{
  "targets": ["tissue"],
  "activation": "gelu",
  "head_dim": 64,
  "fused_qkv": false,
  "bias": "none",
  "dropout": 0.05,
  "conv_stem": true,
  "optimizer": "muon",
  "orthogonalizer": "newton_schulz_5",
  "epochs": 19.4,
  "lr_schedule": "wsd",
  "decay_fraction": 0.4
}
Rows from block 11 of a small image classifier, named by matrix and row number. Rows with one number belong to one neuron. Each number is 128 + 24 x the weight over its row's rms, rounded and kept within 0 to 255. All counts start at 0. Numbers have three digits each.
Before each neuron's rows are labels from the 100 images, of 14976, where the neuron reaches its highest value: "top examples" is what is common among them. Only what is clearly more common there than usual is listed. The data: stained colorectal tissue patches (NCT-CRC-HE-100K).
# fc1: MLP up (model.blocks.11.mlp.fc1.weight, 768x192), inputs 96-191
# fc2: MLP down (model.blocks.11.mlp.fc2.weight, 192x768, transposed), outputs 96-191

top examples: tissue: tumour epithelium
fc1.159:150116161158133113099109106086126105110134128106112102120138123105125141168126140146137125099100109155111116090097178160151174166135128116144121101167088135092129123122135165161141163137142140159128133159093108171096122102087123143116116145162096145106129155101120119158130122126145182156
fc2.159:135125120107125135120156124131129114132111185131123111131180088190156143111115127150143101158099117145142140116107130129126107131167135168116121121151139163173140114134145156142152119134126127153101112100112153066158095132122122149099110121120133124138127176153143147115117137132099141106

top examples: tissue: adipose tissue
fc1.134:120141093089130137139121114133102151179112103118153122157122105096133124148137144104126103125131117112126129160130118129122153125155100119151135114118102180165151146075117108145154145086150133127114141136182146077086158094128112129126133073139080138156142118127161131102120110142118087107
fc2.134:173163144152185104106096121137104127129146157103111125167099129149152156128102109100089109165125104128140160177123137153148100122120157126114118182157126102093188150110126121116133096160120159112147146160111064088109135143121143141164102104141143106103097145135177113124148125161119121113

top examples: tissue: cancer-associated stroma; tissue: debris
fc1.627:120110140195097152138129126120120126103124143094107154166131127138125126136128094157125105097120125130093112156127118125155154146145142113148117126154137156150146122150096097138136151140130109094123172115176110115087154134118075103100104084137097157096123162129092119149130144130135127088
fc2.627:133156128147121129116088127104104182133132134122119109120146121116127152109135119088128123137120124083128158124147142147106121103135115115105166101094123139136121155131157109085121118087126146122110141127119148158135103110091140125122087170099111162101189206176146083134092150136153149137

top examples: tissue: cancer-associated stroma
fc1.420:119186115115129108137104112162150119158163141137139149116145131131108085113107113108114113109142129124109136057145062133087109158120106106119143153100153133128101143130122127134139118123139111147140100167169125111103120142118141105165120144125141136114093088133141103128119094155149133173
fc2.420:141128152131094125129128153119125165153182134117161167146155119129081141133141147128149130133141126140104115138150150107160108107146134155091111129124109096109099084142122108134132123137136147144118127140134174139153104071048150118098135112113134126133116097151132135083102114146117104124

top examples: tissue: smooth muscle
fc1.188:125130110138134138097101129155117140087156067120114119129189145161110122136118124186144119129130132164110082149111124153116124122162153085110165153152110145109097158165148113128166161141120129143144130112132167119127102180148130137144151133158143129114096151151125125131096174132113132138
fc2.188:086128122137166188126104147135089123147116097100087151146095141160129113120099140118130131164132125113142170169129165163108153135124157149148143148084124141133103135141099165123098135123110073116123126112151144129129127141129116134119132150158097082109127148113081088071140052133190145121

top examples: tissue: tumour epithelium
fc1.661:099140143135135078099116144196093102101132130153104113132171137168142104139077136115156105174130152126169109104159114152117113128173115134112147113099102096122145140122112162125109142145117130145096131163131129134139111120123111100148197165075093153148148147121192161139119125121108145119
fc2.661:109131092106124087138134129139161126120141121122119128124087121145143108165131122143123111131129111146133153129138174118141112160150136099123134128126092140076150112135112055167099094095084121122147117108117132129130109171083157135133115113131192088144115111119104124143153131162127086119

top examples: tissue: normal colon mucosa
fc1.146:144176139114140088134151162156175132154108090128118127128101149122133120183106161150147127105088104162128142107077114181124180153146123146158158148137119125139108122158139143160150120107119140095120131150134146116141148134139104102126171081173114113098172166165080120117116135169173111158
fc2.146:124128150127134134161129124128149131136141111160126120176158169097122127129122134162158121124122149131098094157117129129116176133086130125146110086138101123122127139148148157078193110133137125127154132127157134135175134157123118121109125143132163136108175147116161088122138133141129135166

top examples: tissue: smooth muscle
fc1.577:127132146138146091135099143154079142143122133118132134120185121126149185129121082131147098109145118114127093157135113124133129161108138118181150177176120128081094145129084155160077084124133154111121106129098137156116123111165134175150103131127119146113103100135129094106072149133121123136
fc2.577:104113141112145140116161125133164121149130130136122175098101145105081158124115127114156134152128114130136150126123128110138176152132136116140120124139156161137131081115148137117123088080114115066118170136114094147115083141116145113141105078093162117116085119175145099142141119134135152155

top examples: tissue: smooth muscle
fc1.17:083061132116162106115142195128138141148133133115164139115091105112098087130135106140108159147109116114145087134124134143159136144149116126110114115104158125123096156172163134091108122143150120075153145166095157115135121118097138150120103117098118121113114113097132159166111140113136072172
fc2.17:112130111099127130112187139109159113098102152113132127076115151140171124102114153108184117107140107138145108119142129080158139104109119155109064161117092108146156130160160125119166138119134088144125151121128122116147130176108138141105114107153133130121141119113166155153122125145137137157

top examples: tissue: adipose tissue
fc1.456:096150086120105100105142098106122128072122116164163114123121106139105133082140137147111134136122141083122141148117111160150091144107126182144091109116077160101137125161109118163124121109145140120170122120140107183094138130118085091105132093161137132120122137160135131151128139112137112106
fc2.456:146108128159099154145105135138104175121108164108124148090109118122176096113113163128153160096170138120123134155131094112113152159181148130150133139112129166138114120127133140121141098187164133106128144124093163122108134173161146129098135114115149151102149125121120102135116074156145160126

top examples: tissue: mucus; tissue: adipose tissue
fc1.130:113163071111145085125121106161149097139141166129119152110127132141138106164119131139138112137151116129098102121125161139128147150124143128165090103142137113165117122170108123083151141125143154126142155099121141137129101109109099181106121178162111112149128155152151154126109136129158122105
fc2.130:138079133139071080099116126115073115115098113146176156110127131182174118146137186162134136158154113118127122167137126136127184113141129121107139158138132104155134136095162073128159115114127151082137152122096125130128145072110100114127105142148094129133081153121080076129134113138150098166

top examples: tissue: tumour epithelium
fc1.240:135126144122135101129199089159132118146098137141113140127123144149123124112144088109113104106082165138081163154127163138117131130125137160101082124154138128117109156165164135138130141150176144087125152094149114126131134114178138124150106120122099151108105123108164160114108158091087100099
fc2.240:136081128136113143155119125077131129140128127109098083110122133100124140163109171139127119125145115132125150129128095129201139100139130129129118153108139096137115129122112159122145128130129146133148113105152077132149090130133098117114109138123150112143139145151147115119136080149104118121

top examples: tissue: smooth muscle; tissue: debris
fc1.257:124131139121088101102150113134127155093177108096130101122128079155110140170139119138123154123087136137134105160190165130148119128152119124099142103126115113137109112119112150064144118152155160090127156128153150126099138166143132139152138077154130102136147113124110095149133145086099197118
fc2.257:107131157135114133109139134125102126159061162111120098123101143124100137130169139123118114132073112145125121162063125111066132117148134199106136120131135111126154121122119137124135108140102149135125146150103128136141154108155139133112120127132126125127153105112089175140124124138161141126

top examples: tissue: adipose tissue
fc1.614:175139099177131145142161106128085149096115146145175141163164138127080130068117092146105128129148116167153095113094152137152096101132137086122109115155085152131149141100102153124140087144137143088105167161097126079121153120130159136088114118125136121122127128121166097137117123147138117162
fc2.614:132158100149132117108134120177142149119107148136125116131132137139130110130149102094124107119083152107134131119116125116148183116110111123137098096171114085096084108129140126127160138097126113101151123103119096149140120125165140141130105110091126136099123133140148080160142107145167113123

top examples: tissue: tumour epithelium
fc1.336:112120105117109151132133110161152085108135082129153069133118157170114142111133074168105142116137115107145111101091148128104156133154146103122122124123114148129126157141084148145150128140120134136110122090102088094159112096139094103132124140123123165128100110134128130120130156129124112133
fc2.336:131126150111151084104122150108136161114186101140108167136162101085125119119139113114178133149127169134105099144117155137113068109100138159177130148144162090116129101105114167124170070126138122115123176144141111137114106137107111156128117133139096094147140127133167102106172102156164130150

top examples: tissue: debris
fc1.48:172112100147139124149127128178116117087141129133162147130087130086110126157102117132171094102130145181116148160133104143114108137103160151158162160135111082128129127120084129169106109117125145103164113129153155117093152156161101133116130109106143145075091126118136105116153105149150149097
fc2.48:155107110157165115114106128154078149142134130084139117127168134152130134120119117144137142141053131117129152171108146135128145108138156118129125122118124164105126110108136116098181139128095118149142125134132147146133124079087158135096161120116136138131123167132155158154109078121145072151

top examples: tissue: mucus
fc1.32:116161127102167108122125106147166127109136173171170130096137128126122089127082109134118143151136166137186124128147107125135134143148113125128111117128130119115167146134164123122101150141114118139133162119106136070136130192155113143108109094175154165186162164147123109109112093170097156078
fc2.32:151125134091152124142120110086134132109077112170091070112149133113134130161101137113123130126123169122157134084134160083160140151171150119147154150180156119100121094119133165132146122115158137115126164117170125137156168122131146125148118071114087154132154121099125144087178108104116134131

top examples: tissue: cancer-associated stroma; tissue: smooth muscle
fc1.709:097119141147163125152113120095167099110140165146164131103153142107155117146124119127128112122114114104116144108122112112164097143159110121114145100164106154142095108122171168158116137202144175114143115097106142092125097139103106086140144111136107122093079153128153112110114151162139120145
fc2.709:153117127109142136166123153147117127121142112158070099135164099171087139148130171102115132100151123130100087140114127136113102084143145095146118173136118114141134136125086092148116067117147113153141079114153134140082188127138093116133130129101120096128101121148128155097120141172136162149

top examples: tissue: tumour epithelium
fc1.31:159141116116145133109105107105103114097173143118103125163164148198127145134114094158141140123117103105138167155068123132095153124130130131196128114145106133123105136101129156156108133109117140101104149122148101169137127099120126134150095156119116122134125159156136119120126144149124108139
fc2.31:160103145150121087120136159125172119105095174134103130119119120154123107123139102124157122138078166128194111108139147138145126137170109153119109143106116146075126139090103163146132149145124128113113119114150117148123121136117138109114129120137155124112105102093112132121118119140123132131

top examples: tissue: adipose tissue
fc1.131:135109142087124106107142082128130075093117118114122150111146148130091130105106134174121117114096127107114120124121143149063120138137123174132117115159093121134152154178113107049105129124156129072120147161120129163109135124145069145121119125110131138118113124134151120124107119119158139081
fc2.131:115160102122162115109129166104091074115088117110135115136130101126159128164130081139125127146134121140117133118091131158094118089155168084125113103115113131101116161137141136160135161102143138112145149103147147137154131164111132125125098149096115123099174128140124071136130094126122144114

top examples: tissue: tumour epithelium
fc1.567:134089117143110104106124137154134127115132118065108122109120133147138095150149192112108150123142157100140111142160124138141126159137130096138127153156128117108149140127140083089149145123105110119108108132160151198150114120148160146106127134145104144116097163153172131151141115124138138101
fc2.567:114126099094127095120153109095154155154140104122126119142116168102130132148149095142185098118173121160141122134124092092192115137116138116130091142154104141172158120148179153112185171141130162147111112125136151128103162108128119132165175159107159137143115145106145141115138180079113115086

top examples: tissue: mucus
fc1.302:137103091089094136148135103094115123158152104069109140130141157099123117133122182058122106165125135162103148104108110171119084151125141157160125154131129163139133159135158114071086125138141150088095112108113136114136093119116085160134097144162151105124128133160158131126128167117128129152
fc2.302:145071110131131162177134115060146130105104093118162155140096169173145121150124107142162110115139131147106101130094139108110133155166118097157136147161180103122149094135150117122172111098130110122141102133135142135087065100135122121088159115123092149128135173150111122103105189115128158155

top examples: tissue: tumour epithelium; tissue: adipose tissue
fc1.658:111094164167115141154155137116123172102116124130136153205135130127104105119136143136151078140151156139173148171112122164168143107142127125158128130122077171134122140106082136140121128135114138154115116107136111087075142143103116129147109170091113129076127147138106113134108151151108151123
fc2.658:137162141113145136118122149078119144145076103104089139112130109132168159110129114152117122111113111140133146168081158131126171151156096134128101126130178136139076103129135105136140131079130135127105122118130121158113137107125136128109141107098112140130150158149134126110140135086139146104

top examples: tissue: smooth muscle
fc1.406:148138100121176130156154119118133081167149116109089093101141137124092106121126143119158136113117141114150127158119179137105140128124077160115126108169157133120122140106135121126127102153161192128113149121170148122130135128108118154118157128147154155105170106151119133161140153091123161117
fc2.406:121135091120100106115125141116184122143099135159120095108135129125139118075132088142126146087145140132119124128178107152113130131102109123095132124164118154127118105132125101141107119151124120126107110104145097161176151129171163140156142143090129122141158114100096177140160104101112102129

top examples: tissue: adipose tissue
fc1.762:138122087104139148110123126132104113119140091169139127129129115149124108122156095124145113172090123095127094098151104161120127122112137121094150115101143158139148097126129170112106098163120127134111134112134103138103150141134124132158157114107160154149087175138080082112088148127096149105
fc2.762:143098196145129094146103134075136115112109136110105141169130157115104111133110094132123097104130176130120144128126110110081121108152159131114116139117100093117095142135115154148113151064155151156161179139155121107088088179090165099134111130084122125140096107163098097138095098104146092084

top examples: tissue: mucus
fc1.262:137147142157140085158068124144141138135148081091127178141122133162085152121153122133121141130130157141132123119093121149150188111119138149128119131138113161124101102166131110128116138111148133111122139169150096113146122124123116107171122084131112108069169144127106135183105151161097167118
fc2.262:128129157098101142095168139134112128131128130083127148127168111130124110117131111136084123098095167133139151125116128147127148131211153152094128092119082123156150108130129155127166144125156144168102141118154137135081130132140072141095113121134147112101144116120163133124099100129108127137

top examples: tissue: mucus
fc1.573:131142144080101109134137113119147141158135143123158144165151099134113168132096098167166098132078128111087120147134108113108130107098200145099109111132104155103153123122150141151095156160169162116133150122143115138105093108151125098099163113134147152131133081114124180191099149138113132103
fc2.573:093149164139128110148169130139126131167094185140140118141116153070128145116155142137060139137102151113095110109148129120151117142140082141075160142167137145144150149153119164138136135123147138149122118098137126118085148093133137148111092132144130132127121130136133163096119126124132127133

top examples: tissue: cancer-associated stroma
fc1.566:125130132140113147121132153114155125110134153124062128137113073141152153178135134141144143091154159147108137124084119105112114135158129145126122113151171094121120136111141111139150117114144142155133141119103142109141105141165153117115140091136118137084125135158082186149107187120120119083
fc2.566:123117152136162133095149118128122127092116129104152185139166144079098132126093158143093115137121127101192154112160107107116100122134070136140164134081148083141147168143119121132083130154144162125101142094134127118120129152105120105147144135130107111088118148097093091140164124123113158097

top examples: tissue: adipose tissue
fc1.362:108113167071119127131156162100135088114148127096143093134145122134113130133091122126135125112114144101133105159158109106112096143148107172156120128146177135097145173106121068141116104115134107078135155173131113160117132144136078093151156166128161132136129131134152114134082128135086120162
fc2.362:095146106124125148143166126141131073131102135138104104109125103093127161143126105153160121108187143153135144146119136115118144122146118126141134137137127162111139144088098083128136095138121135160114105126119105121171130152102132150104114167058121129129122151152112126135122155106116110122

top examples: tissue: smooth muscle
fc1.110:125149085158187144106138113118109148100146114138141113125139146152155111121094098136151131167145128127099119115113121104111167139122166145131153108144091111117107163134164147082136147143133164116163109119136162150142102114128165115181147163167104128113141132159136137112150098108155133097
fc2.110:096090111126110149132112155145130144123162125089128113143153162140104153121136186145164111130128172159116169140139174156109130139133146159141128123084167088110144085157156142156169129110164147156133119157116146135146133116142146127091129132122137077074171170133140126134160115134100102157

top examples: tissue: tumour epithelium
fc1.403:089153159121106113145133145114107127150099147134152158120131127113127154138107100156141149120126118099090110161124105109154133100158115117118127155131086155120144157135078097140156131132138105161154098110135121149102157126107124123121146100146123096073156099136140126145128095123074127140
fc2.403:136171149133121129124129107146110110124107162138144118114076138114115128115158094168116153157120122115138159117110174129111110122113067168140104094146113164113120111112113109088167142106191109112081164152120128147113111097127106141185170115095152157130136152149144109128144151112109122148

top examples: tissue: tumour epithelium
fc1.687:101151086119197102099105156146103098090124101131152135167137165155163128160116102133119087123112139111120147120170134107120159125145130135142131121067152145102140125098137124141109114184142155109112188122158148116125133124154155156101124103172104124147128141122131082106144143143105138144
fc2.687:115103161127124126140153106078114177092068100141110106133080147117135153133110111112151143116106152146177146128106137092092131099114117135119127114190112098106137153149094164151168121148114114123138135143099134149145099143117122082148154158138135150100126089140115124129128102094111161101

top examples: tissue: adipose tissue; tissue: normal colon mucosa
fc1.602:105127144090123117119104119117063133142133138130137131112123141099108181125114077113153116138130161173139112137108118145129154086121126093138176146162162136094097133110086128121115104127154097098154171061144122150159141101135162115142106081094125154119100149123108154123124155150118114187
fc2.602:099126145137144105102139152100103130092149133098116131130132085133136120114104137129125098124110150130171136134137138125193114131129168085130152108128108144152172161132150089141151095131145150129138126127136100114126130122109112127143143097154127122078097132098101112142132180157168161122

top examples: tissue: cancer-associated stroma
fc1.299:118106144095089158130127150125149115094137124139144137116135135108124098108054109140152136136140110096094167110135089173156114121128142154102136096117155156111146140141076141135136133133102168171135128089119116117114115118194140148125112136104168131162101089143142158111116126082143108163
fc2.299:136123171128119106128124152137116133092136128114199151143160124105148129104119068140148102184130159142104095153120136134105130128086128131169132128118079072113122081129161166103160134170140119181093080127133136126103119149094134117106146125150110120083137105094159122137104131115117123125

top examples: tissue: cancer-associated stroma
fc1.447:120106090123110138153139136105180114108144116104148123114117124137154125153145141174146111119144087166105111162093151138110139149162132149127096133123111171085140118101107130114136125125107159095120167111128148150144115138130095130119108106149075118119124133142111124174130144123183083101
fc2.447:143133102112129143141133120142130099141062135140109115107124106129182116099115158113142136095136122131134201118107129120118099107141132188147150099085116134147123123149149123146124090100079175141124134110154155108177178173089116119126093098103115101105104142115111141119144147144137145061

top examples: tissue: tumour epithelium; tissue: debris
fc1.551:102137163115151127100178159139127090112113124172114123119099128113149113138098103118102163111147106101142112125141135114068126111125108152161120145131150165097151133101115089181141097123128136120106129147152144162180124143132115096144100203107151131118089158099135095155096110134123155151
fc2.551:158103126134123096100104142043120149096128064126147110139129117109123137145124116118145106119115092104144108063127111133114110113179093119139109174096130156113104162096098136142140100123101089160128122171112112098122142102103125144138146091136128169095146122144152115162144126124117134111

top examples: tissue: normal colon mucosa
fc1.680:113114131110152147095139122178205140140149100169143103135102161110111095118124126091164146109147131086123171142125094160101130140099116107118158113123120114127105162126163114098128117151154139127088160133154090120118128113111111097107155150135147112089127115200131143126109124099144122113
fc2.680:126142113134091131125156127126100178095129140110171157133169104069138145135107136125129153127129102127126153147123094109120129104113117111104091137131152122142088104168107104129151096152145142105122175115146104178138145180170125146123118100154110137098113122098150137168096136118161067116

top examples: tissue: tumour epithelium
fc1.356:124168096112165077100122141080103086113119123129158142097103150163143130205153149136124125155163101123136109100182125132166132162097136171089093149134148137133099134131143103146159091139126129120135136165153120123100104152105164141142107145120129153144103150112112117126140154107147100160
fc2.356:139152147126134138181134128104112129107139150133125116133114109089118166120130114155154165165125146145151122105122133145112135107129115150094095170124135126112122146064104101137143147145140088090118130094129147109121144140105109137167109100141146116114089128121115170143144151092117107147

top examples: tissue: cancer-associated stroma
fc1.270:186134121122096098161105141138126131115127133110155118154151118148122123109135099078120118122135137125119112088134105115124130124131081143128129172134143153119150155149099170158145110089151087141143107113183109101121121128108093118169097111192145131148111134125113135127104094130158116120
fc2.270:156138091110129097090131116118149107129159125121134118172148161098127143110144130103154132123128158117156137137147118113140107113149161173135123172134120123116113118115143179152107125121133105132118102099107154122096129148073161128150116125110121142137087080176133141098136129093129170073

top examples: tissue: normal colon mucosa
fc1.741:130107147131144126141169143174189087100124115147094128131109136092126116153072125137140126142120126113092090096102163210135115141134138132177159122106123122146113144125107134147148103105138147156123149079119147138130135135111111118130145078124162118133145164108128157113140109137149126131
fc2.741:133147183149161107099121133123087102129120124105124076091127123092112143116150136129134114115078167137088087145151145092126143126092153101133153164115122137148152114083181166143137129090106132161131109161123142144095091134093110113127157100146144081153100158167140080138128107132130124130

top examples: tissue: smooth muscle
fc1.158:175094125140144153119117107111097091148148101113112157116154133142125101140152143180141134110147106120095137157152102132171138147102141105126150145156141131128116126151133117087130145145115147106143161133120169118106150132120145166139108146129127134111128133152125087115126102165113108118
fc2.158:123101159115117111126132125129153138088126140106119145149113158115136152141167132109131138132148152141192119119168162135074094142133147127094108150102133103189099147132112170151135098161093104101108078138119156111056140093161126100069128100117139108151124157144126164119133172116125127120

top examples: tissue: tumour epithelium; tissue: mucus
fc1.629:123115127138141073122149161113106120129110115079124097140135131129131161141109167102126069152160122112149109148123110153153134091143149147159129157138102130139169152129139145111122136125113140107143127140163132135160101096125181132126095133113114134095140124136172139115143111131133102140
fc2.629:161125148111130162104130107116179107097135126149119096107127130165129130098136126137171138127122112118161088122122129119150162114109079105143109129122129109109150160130103122120178123137104143143124127100139151116112102134134093146163143129105122117158117186100159096150113138090084092155

top examples: tissue: smooth muscle
fc1.497:121137137112167139102134182115130109140096122096084149148086114107145116105147137153165074145149114155116120139162151151147091114120113162107144125112097106190136110149128122141154131124134122128158122154127093134146121160133090123147118136080128104100165119090142134129090162163163130131
fc2.497:151133111078111114124137123105089160117160113142203130136112099113117137123177089136116125137145150113160077118131136107141105134119155148139087119130090143161116142104116113109149163109091139140125088126136159116117102132102132134131168147148162162115067154108095121139167143144106098091

top examples: tissue: debris; tissue: cancer-associated stroma
fc1.114:106137109138143116094143130124133122143129122145103131129150176095135100118099127070128167154086148113132135094098155142142106118111099156115099102152124113103141145143103102141173120125137136135130091051107154129164099107111155167168140122130136148110128128124142106145122136180162100181
fc2.114:099125127118145128112139121134130129135120130113154095099153122148146136147110126136153135035186107133117115102136112141121064149188134124160181076138120134132133116105134111171129164122097095139121144144121119100102151125154100105099103139101157125116124072158134148099115172099107170111

top examples: tissue: adipose tissue; tissue: normal colon mucosa
fc1.426:111092150107127147142143109112143089126114152069129183141105167148189103118104113084080110126114121112087147095084158140127107112145146110146140130125134124096101148133141110101169098142174125127096157125108131159142153137121172137108162135132145116164103112129146142088119070111153120123
fc2.426:104123107125113139138121127129144110115134130107143146124120157129109146146135124145155092146137120121139086097132122129120162126135129153130127169132080127074097165154106118158094167169063192094128171137096117165120135137139132124083092135123105111144096107128120144091139139122114124108

top examples: tissue: normal colon mucosa
fc1.22:106116127152141157147145136185108124098131124118095143173090148119129098090116112151101132124149115132129141160088119139127147140152174107096135125159075143147139167139121098141149122157109098152114132116125130112145095127174152132123110135150053128116127146118146125135151132152113152110
fc2.22:146134128116153139144155136088148156135110116099152105105143110123162121130143156091147137147135113145116167145140150123158124124123106136136111113131144102132113133111155136097096138141099142142135187149094139171119123131156132104120165135105162120148080130135164130097130124104119144159

top examples: tissue: debris
fc1.685:111103135172113136126165116132114110130147147111110111121092146136131081110142137108104120128085114113127087102154152142154140133124113148175182124118123141084156126083115115130151120103162152097093102137119145100143151098132114175145085101119136110174122158127160102116087094142146131141
fc2.685:132123126128069104157167137131054091126162154101112096165113121095101099160134141127124113118071111131101129113123109069156163139139090140139147153180133132105151137147102096129126115112125150143144074103104097159132128121114138083112140134125136153134129141133135139129142127131127119111

top examples: tissue: cancer-associated stroma; tissue: mucus
fc1.34:095137098147101126147166135142104118138133103158112141128102161125121100115145134066160140085154140127087140104078138139127118135149114153149087117181091137140133172120149122094144132127143125073145127119148116105107104115134169080122120127152132114131129108121127144121123113117107111136
fc2.34:143113124128149087145140128131145132137145158071154090157096146117114158129170165114181126134172102143110105130107125110171110116129155141140112160118121102149131082143137155136142152128151134116119126129136163133103141132112106149152159122084152177086182149135102135089146139134120141096

top examples: tissue: debris
fc1.264:088171101124176075174160126143174145111128144138095151127104146127076129144096082094116125152104134092122148117109150145080124107138121096111109098141125125119121126162115123097098144144126134135143109159119145156095110132153149122094165135124149162127138157072154117117113118124128127126
fc2.264:097089115124153137117122148122132128124129171141160141153155126114146124135128158125085130139165142122126135106152106094155110095136161142129166173157110128112129082140126100131120111156077106152141178136126135116119108167085174123128152128104108160114150139100108059120172147149127151107

top examples: tissue: debris
fc1.172:107117129114125135126138162152115121142185119122114093132110124107116103155110121126102155162119098161146126140169166140139171118134092117143120104132109123105153140120151110106131091107172143124116144130163097128100107106117133143131176154103126106138142122147104120137065081149146158085
fc2.172:135110145147118138101105143109138143107105150169101090111098124089078121146180146110096130119069121138106101100132108151128156115108113123134143146148132183163086141128127122099074112141140153106121144122129086131126136106154125108094106100152099125171140140110113102147120132130182096138

top examples: tissue: mucus
fc1.516:086145116119138083130107098059165116156136115121132143135121121167130131159130095175160137138143121109182108115164122216147168127132093145107148130167110093136137110135167091088138131145123125107141115094124129145158126117132127121114125134131122155142125089120132115138110131125112086130
fc2.516:157152124128127163101134138134116118122140150093111105138122142116143103126109137108146120116111135105146147162145137146096119117130157103124097108147135157142125172130123058085137179140134177138132155112122114128147160091117157119159163121123131173126101119153124115147119142125106157144

top examples: tissue: smooth muscle
fc1.754:145144118144103168064106154155131113112144161144117120124166088136122113097115121139110141150134103114104126131144136144166132171117153121116136112114149110128189149123121158124122122149129110139081087051128112114141133134165139130126118149135143071185132118127123143143128102128166099126
fc2.754:146085133131106116111107109156136094141110137151088169129139116080158113135148083117137086141132150134121123128148093117104113133110113129178096172087119120122140099122098142146143100126154096119141162141072139111109082136101144099173093138138116131152092088088179160137148151138121151126

top examples: tissue: normal colon mucosa
fc1.253:146144116138106125093105100143117145121122125128126122132114134146087163129122133153113153087107123140113116093152158147114118134140145153133175147151107187093195135140129122094141152150097160179093119166153094116090121106143131149077113126126116104185124099130147125135118129150133168117
fc2.253:105099127110154137089139130122110110133132163134117168112119132111143108113156141104158153192119136152141151192121154136134144099107152102125154089136161116189110181146129106114105120132135133113146125122094137146119114152109149126128153109169150136105132130134155121097103127136113122140

top examples: tissue: debris
fc1.473:186113133099098116151147114112106155090167113127124123147110150152144123127145118157132173121118134113148115099121151164085094174168151150121114155132095125110107143105137125105131146134086138127104147156120145064069158125133114136126147117087114131172136153155122138127112134149136099116
fc2.473:131125189130130106105136161125107113119151122132158189122139127115128160120159190132149140152078100138162113145135138132094138156114112128153170141135129108128142138130119103109111086079117082155100116125077148134098150141125156135140101106153139107177165110132116108138128113136113113150

top examples: tissue: debris
fc1.391:134155110146146128157157144108183118133115132126120151088131114095126112092081099158155085151104162100090125136145115117103130157122097149099111092124099128116149135112102117119130143164122139148120163116128124185137119106115116133099108153139099164131117168095156148126136123146147127117
fc2.391:125105123133100092134146150134132120119117148091085083112146127110131132132121151155113132145129122098089115139116128121112152110130120090156121123117143134134139076122138203108111116111141105101112139151134141110139107111090152137155081126111135126142117132152098121128149143167127128075

top examples: tissue: cancer-associated stroma; tissue: smooth muscle
fc1.120:177140150136145100150087101099103148117104136096170127090128126070102125195129059162108156118114141133123148140112119151156127095082131151127127107100114111115142121136144127155125163108156081121164160123144116142097173139116138125160152109115121097117116114139128154143123102134102083115
fc2.120:153092138139115142117125121129132111113114163134158120117116104117134136152119123164136169124118105128145125140098106132067113129105103107120168102107140154128134078153114104148148156094132134147119095146159119104049108164172124117130155133173138124126138127091100149110114111114111149090

top examples: tissue: tumour epithelium
fc1.370:096115087087120145110110149127142110087115128097108127123095115101103118150148097102145109106107126111143103172135096094128107138103133131187123103125133106101135136128115155153135142134135077167098164125131150110119127101166152155142098164159128151112143132134193108113136069119129069119
fc2.370:142150150137121151105177129105095096107189174130107112101135178144136114142097132075155125111133130130121094144091120132120100111159113111168150160123098104128100160139142115130137146183130145125147134140137141121181102159153101153130093127105135084124138133107136117102119132070118120093